From a checkpoint of a small image flow-matching model: trained on photos with spoken descriptions (Open Images, Localized Narratives), 203450 training examples.
Rows from block 15 of a small image flow-matching model, named by matrix and row number. Rows with one number belong to one channel. Each number is 200 + 40 x the weight over its row's rms, rounded and kept within 0 to 999. All counts start at 0. After the name is the row's rms in percent of the matrix's.
Before each channel's rows are labels from the 100 images, of 14976 (inputs lightly noised), where the channel reaches its highest value: "top examples" is what is common among them; "peak at" is the part of the image that holds the peak. Only what is clearly more common there than usual is listed. The data: photos with spoken descriptions (Open Images, Localized Narratives).
# convs0: first 3x3 conv (model.decb.0.2.convs.0.weight, 96x96x3x3, each kernel summed), inputs 0-95
# convs1: second 3x3 conv (model.decb.0.2.convs.1.weight, 96x96x3x3, transposed, each kernel summed), outputs 0-95

top examples: text has "sky"; text has "trees"
peak at: middle left
convs0.53,100,162,222,154,142,202,207,245,195,243,187,197,265,231,233,201,218,182,185,130,222,212,182,206,149,230,160,141,161,215,186,200,261,166,255,280,122,260,99,179,177,161,123,140,212,181,217,137,170,204,181,121,170,171,236,220,256,242,243,183,173,185,147,201,172,207,178,203,258,143,201,112,221,207,184,184,201,230,147,165,228,156,114,193,167,172,153,172,214,188,239,231,221,216,210,214,131
convs1.53,106,263,202,224,263,184,198,154,187,150,182,189,181,198,140,182,215,235,181,313,238,187,240,218,248,133,199,200,184,170,180,204,185,213,209,125,264,142,209,195,216,205,229,212,219,179,188,190,143,203,196,202,227,177,175,200,255,171,239,256,193,217,268,171,197,183,190,190,183,147,236,169,157,230,154,129,166,192,288,145,172,163,288,291,270,266,254,213,114,235,176,223,189,177,197,238,257

top examples: text has "trees"
peak at: top left; top right
convs0.19,125,258,215,103,234,149,196,220,222,197,160,185,187,164,185,207,237,159,167,227,173,208,212,230,100,228,182,236,186,214,186,206,261,189,174,247,127,217,232,175,198,232,198,178,176,218,211,227,184,219,207,225,152,167,98,186,173,190,193,175,110,217,175,197,208,175,266,194,217,220,165,168,228,182,182,196,163,207,246,143,166,134,159,238,190,168,164,218,193,86,124,161,180,96,181,132,127
convs1.19,220,122,225,187,279,129,254,210,155,218,245,161,249,131,159,181,201,130,248,186,181,192,283,199,176,249,159,178,185,207,231,186,217,192,227,198,248,214,175,192,298,228,217,246,246,293,191,235,224,174,253,198,182,193,158,187,247,224,208,234,159,164,175,265,216,197,205,224,171,225,142,165,207,165,212,250,187,131,169,137,193,166,228,166,191,199,129,142,214,194,152,137,218,155,244,130,174

top examples: text has "trees"; text has "grass"; text has "road"
peak at: middle left
convs0.76,097,197,209,184,195,282,203,221,214,254,198,234,179,213,244,170,207,164,131,168,215,213,214,199,186,239,217,187,121,233,198,203,298,221,269,191,178,228,103,242,191,126,219,112,212,211,270,145,180,265,223,176,160,187,186,275,194,235,238,172,214,197,173,249,176,233,220,190,289,182,167,140,194,181,148,219,233,134,222,141,201,148,219,177,201,187,197,224,211,185,253,192,294,244,213,236,137
convs1.76,135,200,205,188,291,155,223,175,182,126,194,196,270,186,199,196,205,194,234,128,242,159,247,211,214,146,200,182,198,162,234,133,271,248,221,277,278,201,216,144,208,219,183,189,251,227,185,224,200,114,160,174,208,182,201,195,202,171,191,272,216,272,259,248,222,233,171,223,124,219,216,226,227,217,210,174,166,257,186,204,166,121,272,266,223,208,210,148,146,209,164,207,171,259,118,178,212

top examples: text has "wall"; text has "table"
peak at: top centre
convs0.73,081,170,202,188,225,230,200,225,163,221,231,253,164,152,224,188,184,187,194,182,221,192,195,213,247,225,163,171,100,208,199,167,260,222,209,210,178,257,97,219,139,205,149,186,198,177,221,147,166,177,190,216,225,194,168,222,190,187,195,195,229,193,116,219,227,212,154,241,185,192,202,187,250,226,166,247,206,123,204,28,198,208,237,156,205,164,81,137,207,173,207,214,253,214,202,208,120
convs1.73,081,228,193,202,179,192,248,240,242,214,139,112,234,236,140,245,198,159,209,203,205,212,245,175,199,101,218,205,198,148,218,213,217,267,227,167,220,198,200,170,250,183,242,231,161,173,253,240,163,223,249,133,185,223,232,174,238,197,189,203,234,229,283,231,177,252,126,217,196,176,211,223,124,228,193,132,123,213,167,147,196,248,298,279,191,227,248,167,169,243,151,185,183,232,138,190,240

top examples: text has "wearing"; text has "woman"
peak at: centre
convs0.62,066,144,199,176,219,221,243,142,191,257,211,256,123,185,175,240,175,211,158,206,194,231,200,204,177,214,100,169,218,222,132,176,117,215,274,143,258,158,150,257,168,275,219,179,230,201,208,214,192,145,210,187,182,176,173,190,141,256,204,161,230,147,239,259,240,195,155,220,175,162,248,203,263,172,162,167,187,180,172,201,197,178,177,278,183,217,199,168,167,250,186,171,264,227,177,313,159
convs1.62,084,281,184,248,186,210,157,168,228,195,152,158,65,261,197,230,229,193,212,196,255,240,178,222,251,187,249,220,206,174,219,182,243,172,136,184,253,249,191,205,144,188,238,226,173,192,114,188,211,174,216,93,157,215,164,193,152,173,216,215,214,182,232,203,210,178,118,184,149,161,142,184,197,168,136,156,202,236,190,201,104,172,216,216,236,203,192,209,212,219,225,200,199,255,88,221,206

top examples: text has "trees"; text has "sky"
peak at: bottom left
convs0.30,076,228,187,176,113,188,170,227,172,186,166,209,250,193,233,234,120,233,162,156,183,248,162,215,188,202,219,113,87,203,139,152,155,186,139,267,131,180,159,133,199,86,186,128,149,160,182,195,201,222,210,154,230,165,198,175,186,153,170,169,206,172,170,164,196,214,236,221,181,226,197,148,204,221,203,165,183,210,96,225,190,226,174,164,177,146,151,183,180,149,250,194,176,222,180,199,165
convs1.30,101,168,188,249,201,207,179,161,151,209,237,203,182,226,209,214,229,218,167,193,159,190,173,139,159,152,246,122,208,206,227,232,189,192,192,189,262,174,240,232,233,152,175,230,172,195,238,213,193,217,185,244,121,276,215,211,216,205,224,201,215,270,183,150,196,141,208,184,254,177,191,191,149,155,228,155,209,141,205,247,185,135,234,149,161,203,207,188,219,289,378,163,139,252,181,178,246

top examples: text has "trees"; text has "road"
peak at: top left
convs0.0,085,70,227,182,163,188,229,193,211,224,141,190,174,187,182,158,194,131,210,170,205,153,222,215,170,176,205,165,170,178,199,194,248,198,222,218,248,226,164,189,187,260,182,200,196,216,183,256,166,170,215,175,97,195,159,211,192,231,222,199,195,188,209,189,209,198,206,237,230,221,140,180,233,148,181,159,156,153,260,128,206,129,273,181,181,163,46,232,181,189,158,104,173,160,164,183,155
convs1.0,115,183,199,176,272,143,241,206,197,190,267,189,270,108,229,149,218,182,246,223,232,255,242,156,160,262,149,200,219,195,169,144,236,165,173,231,173,251,210,148,227,206,213,203,243,252,172,194,280,223,236,272,238,100,161,190,214,215,257,274,144,226,200,291,185,201,207,241,179,222,183,235,201,139,211,225,173,213,180,177,181,215,205,196,137,184,163,199,191,205,90,163,185,159,189,177,193

top examples: text has "wearing"; text has "man"
peak at: top centre
convs0.54,061,227,176,168,208,217,191,177,186,216,165,208,262,209,248,218,175,136,208,143,196,190,149,183,226,222,227,289,148,216,229,205,178,240,233,198,174,253,132,266,220,125,175,175,202,225,176,174,180,181,180,159,185,139,198,192,232,245,234,198,203,121,189,243,196,241,178,219,224,132,206,185,190,168,73,160,195,223,205,105,208,305,178,206,141,126,176,196,237,172,168,180,272,221,223,256,148
convs1.54,085,244,267,173,218,198,179,213,203,123,158,271,118,281,155,161,220,219,183,234,218,162,223,222,153,123,169,174,248,199,160,217,182,199,195,239,210,159,260,186,164,262,165,213,257,99,202,231,228,225,160,183,199,200,199,181,243,161,212,247,206,239,224,232,192,195,190,185,139,264,182,205,163,163,193,148,208,234,191,219,120,202,212,246,210,287,293,213,165,260,236,258,163,232,146,208,175

top examples: text has "trees"; text has "sky"; text has "grass"
peak at: middle left
convs0.61,061,245,160,225,177,210,196,202,199,201,190,210,259,210,196,222,86,180,172,165,214,147,230,219,180,160,200,214,131,192,174,181,169,236,214,285,176,247,155,161,148,146,171,193,216,201,256,210,201,122,155,193,116,212,187,176,231,195,196,217,226,166,163,181,139,241,164,204,225,190,165,184,213,198,152,105,178,195,225,81,183,151,129,188,150,147,185,200,189,148,312,250,223,204,155,204,206
convs1.61,073,181,287,113,221,138,206,211,167,216,204,222,193,175,137,194,173,205,241,192,218,229,178,155,153,228,156,149,238,264,200,175,181,132,232,211,201,220,227,212,224,228,159,223,198,174,57,228,172,169,124,153,217,119,184,159,262,179,207,287,134,243,277,209,224,125,201,212,165,163,232,172,179,168,190,165,136,193,212,203,199,205,207,212,148,251,226,164,200,249,195,200,184,194,145,226,202

top examples: text has "wearing"
peak at: top centre
convs0.33,072,156,177,253,179,216,158,173,197,193,235,198,88,189,228,230,241,159,171,177,126,212,192,173,208,148,242,147,196,199,243,155,244,153,186,202,219,137,170,201,166,48,214,220,148,215,160,212,218,149,183,231,236,214,165,240,177,236,217,181,205,190,147,204,138,184,173,168,155,164,168,150,227,174,127,162,218,234,270,232,220,233,136,190,183,132,119,225,209,170,139,181,238,230,212,195,216
convs1.33,066,210,234,189,275,227,183,151,230,207,180,195,167,166,133,150,247,192,132,136,190,206,149,182,174,201,202,162,130,165,264,203,282,194,152,183,230,212,246,143,177,224,184,189,157,139,224,172,242,191,188,166,209,222,211,239,180,208,260,297,216,315,277,285,245,180,207,227,196,207,171,195,195,175,223,246,273,211,164,245,129,209,245,181,193,247,164,183,185,215,194,221,164,268,215,228,169

top examples: text has "trees"
peak at: middle right
convs0.78,063,109,231,166,176,213,218,187,211,241,215,190,228,221,205,172,186,235,167,203,243,250,170,236,205,255,206,178,110,211,163,196,188,254,202,122,208,240,182,184,233,137,165,120,199,156,243,146,247,213,204,89,187,173,163,208,210,164,192,229,174,193,308,207,250,244,233,202,245,214,108,181,222,221,148,233,166,227,212,138,218,138,224,256,199,212,156,167,232,156,194,203,260,253,193,245,141
convs1.78,064,270,166,220,213,215,213,252,141,155,246,193,226,238,196,220,199,169,201,207,233,204,292,138,172,116,256,152,166,174,192,185,211,264,175,281,231,221,168,209,183,174,157,213,199,213,240,234,198,246,171,281,208,220,202,186,183,154,192,243,249,241,95,237,183,232,133,228,106,211,210,185,214,255,144,170,205,207,174,148,206,136,292,219,199,174,217,180,129,223,191,267,210,236,190,191,224

top examples: text has "wall"
peak at: top left; top centre
convs0.47,068,17,180,218,171,197,199,187,207,188,177,165,180,213,176,183,192,143,178,164,122,148,145,155,166,204,178,106,132,195,216,219,117,219,220,182,197,211,170,215,213,143,124,189,149,174,201,151,231,121,199,192,199,191,272,169,172,195,202,165,215,212,227,194,163,170,201,182,159,160,221,180,203,204,146,193,189,158,133,186,242,234,244,187,141,158,107,185,216,227,172,239,183,189,195,184,209
convs1.47,092,196,255,178,200,161,219,203,223,244,206,192,156,153,243,143,257,133,217,258,202,258,215,139,136,191,195,182,174,201,224,198,255,197,137,173,198,197,193,221,161,166,205,231,189,184,168,183,168,286,228,210,288,154,142,196,247,231,259,281,169,185,208,295,222,240,173,234,227,238,211,278,167,193,194,252,238,194,115,171,145,261,260,207,203,177,193,282,216,192,139,226,184,194,236,168,159

top examples: text has "wearing"
peak at: centre
convs0.49,059,219,141,188,257,235,191,218,202,188,200,218,228,212,221,206,145,164,209,224,233,292,226,172,226,186,202,235,167,219,197,222,175,266,185,165,184,193,174,199,108,87,225,224,196,154,227,183,204,230,186,229,216,88,115,176,182,157,247,180,228,139,234,219,186,194,160,165,224,154,102,181,138,189,102,165,209,221,218,193,212,264,204,162,205,151,202,198,205,177,208,274,221,204,217,118,145
convs1.49,091,192,216,182,202,200,191,187,189,222,215,289,180,216,161,140,182,190,108,186,200,205,209,300,230,147,96,188,196,194,130,187,167,158,216,175,214,166,223,203,163,279,194,188,252,170,191,216,171,169,224,163,217,219,211,141,210,171,156,198,164,240,197,191,250,212,231,236,185,255,243,251,237,185,170,183,229,216,264,161,190,218,183,226,225,235,222,192,50,208,188,259,204,182,294,272,161

top examples: text has "black"; text has "white"
peak at: bottom centre
convs0.80,062,209,145,207,218,151,218,214,187,181,160,188,262,176,149,216,162,310,155,219,249,188,183,191,193,211,184,179,243,197,144,139,159,222,175,261,112,155,285,128,199,208,255,252,194,177,215,199,254,215,239,152,214,158,188,165,183,120,167,244,164,155,169,175,173,198,263,204,176,256,218,219,184,164,235,195,169,306,166,245,187,167,121,235,187,206,139,224,199,246,181,269,193,197,164,203,191
convs1.80,062,233,196,188,145,215,223,209,231,200,166,178,228,227,202,145,254,133,210,296,202,233,171,206,174,228,194,200,118,173,243,243,198,137,173,185,187,266,155,218,170,206,115,187,136,100,199,177,166,108,205,159,139,152,165,228,255,195,176,247,236,156,223,174,244,190,169,241,201,197,159,151,228,226,152,189,217,112,196,144,198,208,268,138,229,228,219,164,133,139,232,222,195,211,198,211,188