python train.py --model="image flow-matching model" --train_examples=203450 --image_size=32 --residual_init="none" --beta2=0.999
Rows from block 7 of a small image flow-matching model, named by matrix and row number. Rows with one number belong to one channel. Each number is 50 + 12 x the weight over its row's rms, rounded and kept within 0 to 99. All counts start at 0. After the name is the row's rms in percent of the matrix's.
After each channel's rows are labels from the 100 images, of 14976 (inputs lightly noised), where the channel reaches its highest value: "patch colour" is the nearest of a few named colours to the mean colour under the peak. Only what is clearly more common there than usual is listed. The data: photos with spoken descriptions (Open Images, Localized Narratives). In brackets: how many of the 100, against the usual share in percent.
# convs0: first 3x3 conv (model.enc.2.1.convs.0.weight, 96x96x3x3, each kernel summed), inputs 0-95
# convs1: second 3x3 conv (model.enc.2.1.convs.1.weight, 96x96x3x3, transposed, each kernel summed), outputs 0-95

convs0.27 068:54 30 55 24 72 70 70 76 55 65 50 54 61 25 55 52 43 52 54 49 51 59 50 49 40 53 58 43 40 40 45 52 43 38 30 53 45 39 58 45 51 33 42 57 62 60 53 46 58 58 56 77 55 57 56 49 69 52 48 66 72 43 27 52 46 45 52 45 62 31 41 47 00 45 57 45 52 36 34 50 52 54 32 63 55 57 40 53 53 45 40 50 43 50 51 50
convs1.27 053:68 67 41 47 53 42 35 33 58 44 48 72 50 34 39 56 49 65 26 70 51 41 56 60 73 48 72 67 49 29 59 57 37 58 45 46 43 56 42 58 30 70 41 65 36 45 69 38 54 32 45 63 50 45 63 46 72 60 64 61 46 39 65 38 52 62 62 62 63 24 43 56 50 50 56 57 45 52 49 46 49 36 48 42 45 51 53 41 33 47 49 64 16 54 56 37
patch colour: white (54 vs 6.4)

convs0.50 057:52 38 60 45 32 45 38 46 35 63 54 47 52 61 37 40 58 51 40 48 30 43 46 33 31 39 34 04 57 46 52 47 51 49 52 59 58 38 38 51 39 53 39 62 30 52 50 45 36 44 38 36 44 29 47 42 44 48 51 39 28 38 55 43 42 44 46 38 37 21 42 47 28 60 52 53 46 37 45 47 47 55 38 44 61 36 43 65 70 35 57 23 77 43 50 51
convs1.50 057:64 47 59 63 49 52 50 46 68 71 51 54 44 52 42 73 34 74 47 41 41 54 52 56 59 55 60 59 45 42 46 65 39 47 64 41 42 50 48 50 37 33 38 82 66 55 54 61 25 50 62 49 73 49 54 53 57 58 48 41 44 62 44 48 54 53 56 56 59 45 57 78 42 54 55 66 29 67 64 45 32 74 36 45 73 49 51 37 47 58 43 63 19 45 57 29
patch colour: white (50 vs 6.4)

convs0.15 079:42 45 58 41 67 53 46 63 63 42 47 40 32 43 66 57 50 53 44 52 35 61 48 44 62 50 47 53 52 53 42 57 35 40 60 48 74 46 48 65 75 65 51 50 47 44 60 50 61 42 49 41 46 39 29 31 50 51 48 53 51 36 54 45 31 50 35 52 49 73 29 50 99 46 45 48 47 38 47 60 64 56 37 57 37 46 53 54 53 59 07 47 69 50 53 50
convs1.15 052:59 57 57 51 37 52 50 49 49 37 45 45 51 43 55 39 27 00 50 50 75 53 34 44 46 57 37 63 70 59 52 43 63 39 44 70 52 47 39 40 42 44 53 74 44 51 40 61 44 47 48 56 48 46 56 52 44 38 60 61 50 38 80 57 71 43 51 34 59 62 51 48 48 51 36 23 46 40 51 51 37 46 62 52 46 55 36 47 48 45 28 48 21 51 54 51
patch colour: green (25 vs 0.7)

convs0.29 084:50 38 48 47 24 37 35 29 35 53 42 57 58 37 49 55 47 45 51 46 54 25 37 48 45 46 49 45 55 40 41 49 50 35 30 61 52 55 42 47 60 59 60 48 34 51 61 47 41 45 39 20 47 41 50 42 61 49 49 51 64 49 35 40 64 48 54 70 47 30 40 39 65 59 49 41 26 40 48 38 21 47 10 51 43 37 44 70 68 51 25 43 66 56 50 47
convs1.29 084:58 62 59 37 58 50 55 51 54 61 51 55 40 33 41 55 26 46 51 69 55 49 56 60 47 44 51 53 48 33 45 68 46 49 31 33 42 45 32 42 35 44 53 99 62 52 50 46 54 47 52 65 57 54 59 53 70 46 44 51 51 47 49 57 34 47 41 64 72 62 56 59 44 51 40 35 47 32 70 55 39 38 64 41 54 57 51 43 40 25 44 72 13 43 48 42
patch colour: blue (39 vs 0.7); cyan (33 vs 1.2)

convs0.69 093:60 51 48 35 38 34 29 51 44 68 58 46 44 64 24 43 47 62 49 59 46 31 49 46 23 36 56 22 49 41 47 41 41 53 60 42 00 43 46 38 38 48 39 71 54 53 59 38 47 55 41 54 47 46 59 59 52 52 61 33 43 41 52 40 56 25 41 34 51 48 50 55 47 46 65 53 30 36 49 51 48 55 43 39 52 45 52 36 40 34 68 44 58 51 53 28
convs1.69 080:59 34 57 61 62 67 50 39 53 54 55 62 44 43 38 50 51 82 63 48 34 56 67 76 60 48 59 54 36 42 49 56 62 58 65 32 41 44 47 21 37 41 58 68 74 61 42 60 33 52 48 58 53 62 47 52 71 60 21 35 51 56 55 65 51 44 58 55 49 51 62 68 49 59 61 58 51 58 61 59 26 47 48 24 69 57 55 45 51 40 49 56 26 37 50 46
patch colour: black (70 vs 13.8)

convs0.61 070:53 43 47 36 32 35 36 45 20 51 51 29 48 58 17 42 56 54 37 49 36 44 41 28 34 46 55 19 46 47 53 46 47 63 51 61 02 47 52 44 40 54 43 67 47 46 48 38 46 52 59 63 59 36 59 48 41 45 58 32 28 42 56 56 51 35 53 35 41 29 57 49 36 59 62 47 43 38 40 53 51 56 50 42 48 31 51 54 63 52 51 44 63 47 42 59
convs1.61 050:70 42 51 59 59 57 47 51 64 58 54 56 46 46 41 60 33 68 41 49 38 52 60 62 59 45 61 66 38 48 42 52 49 54 66 42 33 37 48 34 37 42 47 83 61 54 42 60 33 46 33 48 78 51 53 44 70 49 29 41 47 46 42 54 51 40 52 53 57 35 55 69 35 61 50 64 34 59 57 47 31 52 39 42 64 45 50 39 43 49 41 73 04 50 61 43
patch colour: black (93 vs 13.8)

convs0.37 069:47 42 45 41 45 46 52 54 27 55 48 59 66 29 58 56 51 59 51 43 40 29 45 44 49 50 51 37 36 54 34 43 40 37 38 49 00 41 48 49 64 58 41 45 49 48 52 49 47 49 48 59 51 41 56 40 54 53 53 40 50 39 50 47 73 48 62 60 60 18 41 48 46 54 46 42 27 40 51 50 36 55 18 46 44 33 35 67 55 49 38 42 90 53 49 54
convs1.37 051:70 53 43 39 51 53 45 29 45 50 52 66 51 34 61 50 38 68 21 50 59 34 47 60 60 41 61 60 54 41 60 51 54 60 28 52 52 47 54 41 33 55 28 81 43 54 52 43 55 53 42 63 51 45 60 35 85 54 47 54 40 40 38 47 46 57 45 65 60 40 57 54 42 65 36 47 55 57 56 46 44 32 36 46 61 58 44 40 36 36 36 72 08 47 45 52
patch colour: cyan (41 vs 1.2)

convs0.49 064:59 60 64 39 25 63 57 55 37 77 56 48 51 44 30 50 43 44 41 47 54 35 50 33 33 60 48 23 34 41 45 46 24 35 42 46 23 47 41 45 39 40 38 61 39 41 44 51 46 53 59 46 25 37 72 40 37 57 51 48 47 60 38 38 42 49 68 53 63 52 37 46 56 62 56 38 41 35 60 58 42 55 38 54 52 36 24 36 47 30 65 39 63 38 53 35
convs1.49 074:64 40 59 61 55 31 39 34 49 77 59 58 48 60 29 71 62 93 49 54 50 51 51 69 46 38 61 60 57 39 59 43 44 57 57 53 56 32 48 48 46 65 48 72 46 48 70 61 47 31 47 58 51 45 55 55 65 59 44 39 35 47 75 57 61 52 53 60 56 41 53 58 57 49 42 70 50 59 50 58 37 53 29 40 70 56 51 59 44 76 40 69 30 61 55 49
patch colour: white (45 vs 6.4)

convs0.58 063:54 48 59 34 27 49 37 50 42 58 53 33 47 75 32 35 41 47 46 60 50 52 40 32 42 35 54 23 61 49 53 54 37 61 40 54 33 38 59 53 40 50 36 67 43 45 50 49 45 55 54 46 29 45 42 31 50 43 56 49 38 30 40 51 27 47 28 49 33 77 50 54 42 49 52 53 53 36 42 50 77 48 35 64 54 63 51 31 61 44 50 43 08 54 46 46
convs1.58 056:47 44 58 57 56 54 41 61 44 56 52 54 51 51 15 65 54 52 53 49 48 44 64 56 60 56 57 79 38 56 42 35 41 39 88 46 39 44 48 32 59 41 44 74 63 49 48 63 28 31 38 56 58 50 63 52 52 60 40 52 32 57 47 55 80 56 58 52 63 40 57 59 41 48 63 73 44 75 52 50 30 67 32 44 65 48 63 46 50 54 49 59 28 55 49 44
patch colour: black (53 vs 13.8)

convs0.16 084:39 50 46 36 31 25 20 24 53 29 45 45 52 55 54 40 50 44 40 52 18 24 44 37 43 53 49 53 60 54 42 53 42 53 66 49 49 59 32 64 51 65 53 42 33 37 64 47 49 34 38 28 52 34 45 44 41 48 59 58 35 46 63 42 59 61 58 47 43 29 32 44 47 53 47 54 41 32 55 52 64 49 50 26 40 36 63 72 59 50 38 27 44 52 51 49
convs1.16 105:62 38 37 47 43 69 64 58 55 43 39 47 34 37 74 48 28 18 53 40 54 64 28 45 53 51 43 57 49 46 59 58 71 54 47 51 51 53 53 41 44 27 55 82 63 62 32 52 49 64 56 54 48 56 38 48 49 50 36 52 63 53 47 39 52 38 37 39 50 54 41 55 49 42 38 39 52 51 64 40 31 51 69 59 46 61 46 34 41 33 29 58 10 36 50 45
patch colour: brown (65 vs 31.3)

convs0.82 307:48 55 50 42 41 38 42 55 30 54 44 41 45 53 19 54 38 50 31 53 48 53 47 44 26 46 31 18 55 42 30 49 46 56 46 50 24 44 33 29 37 29 52 40 44 48 36 48 45 42 43 44 58 18 38 56 50 40 40 28 29 56 47 50 39 42 51 34 41 59 46 53 18 45 48 44 37 37 43 47 49 48 57 26 46 28 42 41 43 44 46 60 45 45 39 43
convs1.82 131:43 51 61 44 36 53 68 36 23 49 57 56 51 52 54 60 46 53 56 39 66 56 56 55 74 46 37 50 23 41 59 51 43 41 49 44 50 45 43 48 45 37 50 47 68 55 15 56 45 36 71 58 58 54 39 68 37 60 33 40 49 75 39 45 44 26 44 43 40 52 37 43 72 33 57 66 73 65 45 61 41 62 52 66 46 55 48 40 47 35 47 55 40 24 33 61
patch colour: brown (76 vs 31.3)

convs0.51 079:56 57 59 33 61 50 76 59 53 54 51 36 58 42 46 47 23 46 46 50 52 51 55 52 34 33 44 46 35 48 44 42 54 37 49 42 77 42 32 30 46 07 41 42 57 45 52 37 54 51 50 64 43 42 47 35 59 41 45 63 66 46 54 50 46 46 46 66 62 56 50 50 43 55 50 41 46 45 31 57 38 53 49 44 53 54 36 24 39 43 51 55 00 47 43 45
convs1.51 092:64 34 49 59 50 52 31 49 53 89 51 51 56 50 42 71 84 78 39 48 53 42 60 42 58 43 55 76 32 45 43 52 28 72 70 43 37 50 56 55 42 63 37 74 34 42 57 40 45 41 41 46 44 51 51 44 53 46 62 42 39 48 64 50 64 68 54 37 43 28 36 54 53 46 51 72 40 49 34 47 60 51 35 48 54 37 52 50 45 44 60 57 47 63 51 32
patch colour: grey (61 vs 34.9)

convs0.68 060:51 42 50 33 24 45 37 59 23 60 47 53 53 40 33 45 37 41 30 47 48 40 50 37 26 58 29 26 46 47 49 50 28 40 61 51 24 36 38 49 50 39 55 56 48 47 45 41 45 50 62 39 34 36 58 36 48 49 39 49 48 64 40 36 66 51 72 26 46 28 29 47 26 41 51 45 40 33 41 60 49 55 52 50 57 36 39 66 51 49 52 42 76 44 46 61
convs1.68 055:66 44 60 67 61 52 37 39 57 74 50 50 51 40 36 58 55 67 33 48 41 58 59 53 55 38 73 62 38 44 42 46 35 61 56 44 56 43 48 60 35 60 24 75 40 43 55 51 42 44 33 45 58 47 56 38 67 61 43 33 34 50 51 58 52 54 39 60 58 27 69 51 37 72 48 64 33 62 60 55 33 47 28 43 69 40 57 41 41 59 54 65 35 71 59 27
patch colour: white (27 vs 6.4)

convs0.11 171:48 58 53 41 33 51 51 51 47 37 55 44 60 47 77 35 63 60 52 47 44 52 50 29 60 44 23 46 57 37 57 41 50 51 42 37 44 51 48 44 48 52 57 58 28 46 34 43 45 45 52 54 26 52 44 50 22 46 38 38 39 06 46 60 30 46 54 45 26 22 33 46 59 38 42 47 61 45 55 59 61 35 53 51 33 59 39 45 50 52 68 36 70 37 37 40
convs1.11 149:56 40 42 44 40 71 50 46 42 42 27 64 52 39 42 44 49 64 39 34 27 40 58 56 52 48 28 40 53 52 46 35 62 42 56 23 51 56 54 33 51 46 40 39 52 63 39 69 44 69 58 32 52 59 56 30 36 46 49 46 63 38 32 30 38 45 59 55 45 51 51 51 50 63 35 49 57 67 65 76 56 62 67 31 65 65 48 41 46 54 58 65 67 30 71 36
patch colour: blue (39 vs 0.7); cyan (27 vs 1.2)

convs0.93 084:45 43 63 54 54 53 58 50 59 45 54 32 52 57 38 53 53 62 60 54 58 80 49 39 69 29 57 77 49 51 77 53 53 48 50 49 66 50 56 57 55 35 41 55 67 45 41 45 53 52 49 61 50 62 32 41 61 55 42 56 62 53 44 59 32 56 23 58 45 82 56 56 80 36 57 55 63 49 28 42 63 48 64 63 52 62 55 33 55 52 37 59 15 47 42 66
convs1.93 049:62 48 49 46 43 54 44 63 49 62 42 45 41 41 55 48 24 08 44 51 60 61 57 50 54 55 44 48 22 46 55 59 49 54 63 58 45 55 60 42 37 48 60 82 64 59 60 56 34 40 43 47 48 45 51 46 44 34 61 45 42 36 59 45 61 35 54 44 65 42 48 55 38 44 60 57 41 57 48 44 31 37 55 52 50 52 49 32 47 53 32 47 01 72 56 29
patch colour: green (30 vs 0.7)

convs0.26 052:49 52 63 37 53 39 48 64 37 45 42 79 46 35 32 52 38 50 49 57 45 30 44 39 55 30 58 42 76 41 42 53 39 45 33 61 58 41 43 64 66 75 39 42 73 55 59 42 42 52 56 47 42 34 43 40 54 52 54 49 39 45 40 40 61 63 34 48 39 39 40 37 41 46 60 49 44 29 42 55 52 51 07 60 53 47 39 73 66 45 30 50 55 42 44 72
convs1.26 043:64 63 50 30 54 59 58 55 44 36 45 46 54 26 43 51 39 33 26 57 57 53 60 60 57 55 43 63 49 55 50 69 46 41 49 56 47 51 45 47 48 53 44 99 44 45 61 35 60 54 35 73 51 60 67 47 64 46 38 59 42 52 52 37 55 52 44 53 64 41 47 61 42 61 36 48 31 44 64 50 41 39 60 52 46 59 56 39 33 39 47 56 19 47 39 49
patch colour: cyan (25 vs 1.2)

convs0.60 088:50 81 48 58 29 45 52 43 32 43 48 26 56 53 40 30 50 42 46 52 43 41 52 31 55 53 45 50 76 66 57 61 23 45 55 43 33 49 38 54 39 53 56 51 62 37 54 49 57 55 38 43 49 31 51 34 47 81 52 34 29 51 41 40 46 33 53 37 60 48 18 53 53 45 50 35 53 34 52 57 57 58 49 42 34 31 43 54 54 43 53 51 75 58 27 39
convs1.60 086:54 26 67 42 45 63 47 37 63 89 45 44 38 29 44 58 47 54 53 61 46 48 48 58 51 41 51 44 40 30 50 67 57 52 63 61 51 26 57 63 43 67 40 87 70 50 79 50 44 35 40 64 54 56 62 55 56 36 66 39 43 63 53 59 58 48 43 44 61 54 69 36 47 48 55 50 59 31 49 39 54 49 53 48 74 52 50 60 36 46 32 62 44 52 64 47
patch colour: grey (64 vs 34.9)

convs0.56 078:54 67 46 50 35 35 44 51 38 55 48 58 46 39 60 47 23 38 38 52 35 12 62 44 39 49 57 13 49 52 41 38 54 51 47 53 29 66 53 40 30 65 54 47 76 49 51 41 42 67 56 54 39 42 58 39 51 48 55 33 42 62 48 41 58 34 54 61 63 52 39 52 42 54 68 43 25 37 52 63 34 50 25 39 48 54 40 30 37 44 44 35 54 47 49 37
convs1.56 069:68 25 42 52 61 63 46 47 49 81 42 61 50 50 50 76 63 70 46 47 57 63 61 64 59 47 53 71 60 34 35 60 50 74 61 55 55 35 54 35 64 34 33 63 48 52 51 45 47 58 45 66 46 46 52 47 75 40 33 37 40 63 43 68 60 45 53 58 62 59 60 62 54 69 55 64 45 53 57 53 42 52 36 34 61 48 53 41 50 57 55 81 23 54 58 50
patch colour: pink (34 vs 9.4)

convs0.95 093:36 36 54 37 27 36 24 35 29 44 47 30 53 47 30 37 52 51 32 33 38 36 52 32 29 50 38 25 50 53 51 48 43 31 62 50 56 49 43 50 48 26 53 53 23 48 42 49 59 46 45 50 57 37 57 64 41 57 44 54 49 63 60 55 59 57 63 35 45 11 52 58 22 50 43 54 51 36 54 50 55 47 48 42 48 37 55 67 53 43 33 33 51 41 51 52
convs1.95 143:67 49 41 48 50 62 65 39 62 43 44 43 29 44 62 39 39 56 58 46 48 59 35 47 49 35 59 41 51 48 49 61 79 61 37 52 48 62 69 46 32 33 53 61 80 70 52 34 47 78 56 57 55 56 37 48 57 48 43 45 51 58 42 53 30 34 30 49 62 59 55 54 42 48 58 43 55 71 54 44 37 41 66 43 42 66 40 30 32 45 43 59 13 40 52 43
patch colour: black (38 vs 13.8)

convs0.65 110:54 65 57 71 39 39 29 43 70 50 56 38 47 59 38 57 50 46 71 60 69 58 47 42 57 36 56 40 36 39 38 50 45 58 44 38 40 36 48 37 46 59 49 40 49 44 39 39 36 54 34 62 50 39 43 51 33 53 47 44 20 33 50 33 26 56 37 43 49 60 60 60 42 45 44 43 65 43 29 36 53 41 65 35 40 48 32 07 44 59 54 48 53 57 29 40
convs1.65 131:30 67 33 59 40 55 56 51 61 74 49 21 50 36 40 47 27 67 56 47 39 61 34 44 47 46 34 24 42 38 46 48 44 54 57 51 55 65 57 32 32 34 71 61 76 41 70 34 34 33 57 37 49 55 66 39 52 32 53 56 48 44 33 46 64 43 64 49 45 54 41 51 54 46 45 55 59 49 46 64 56 43 33 47 42 39 61 45 73 65 43 54 40 68 39 40
patch colour: brown (66 vs 31.3)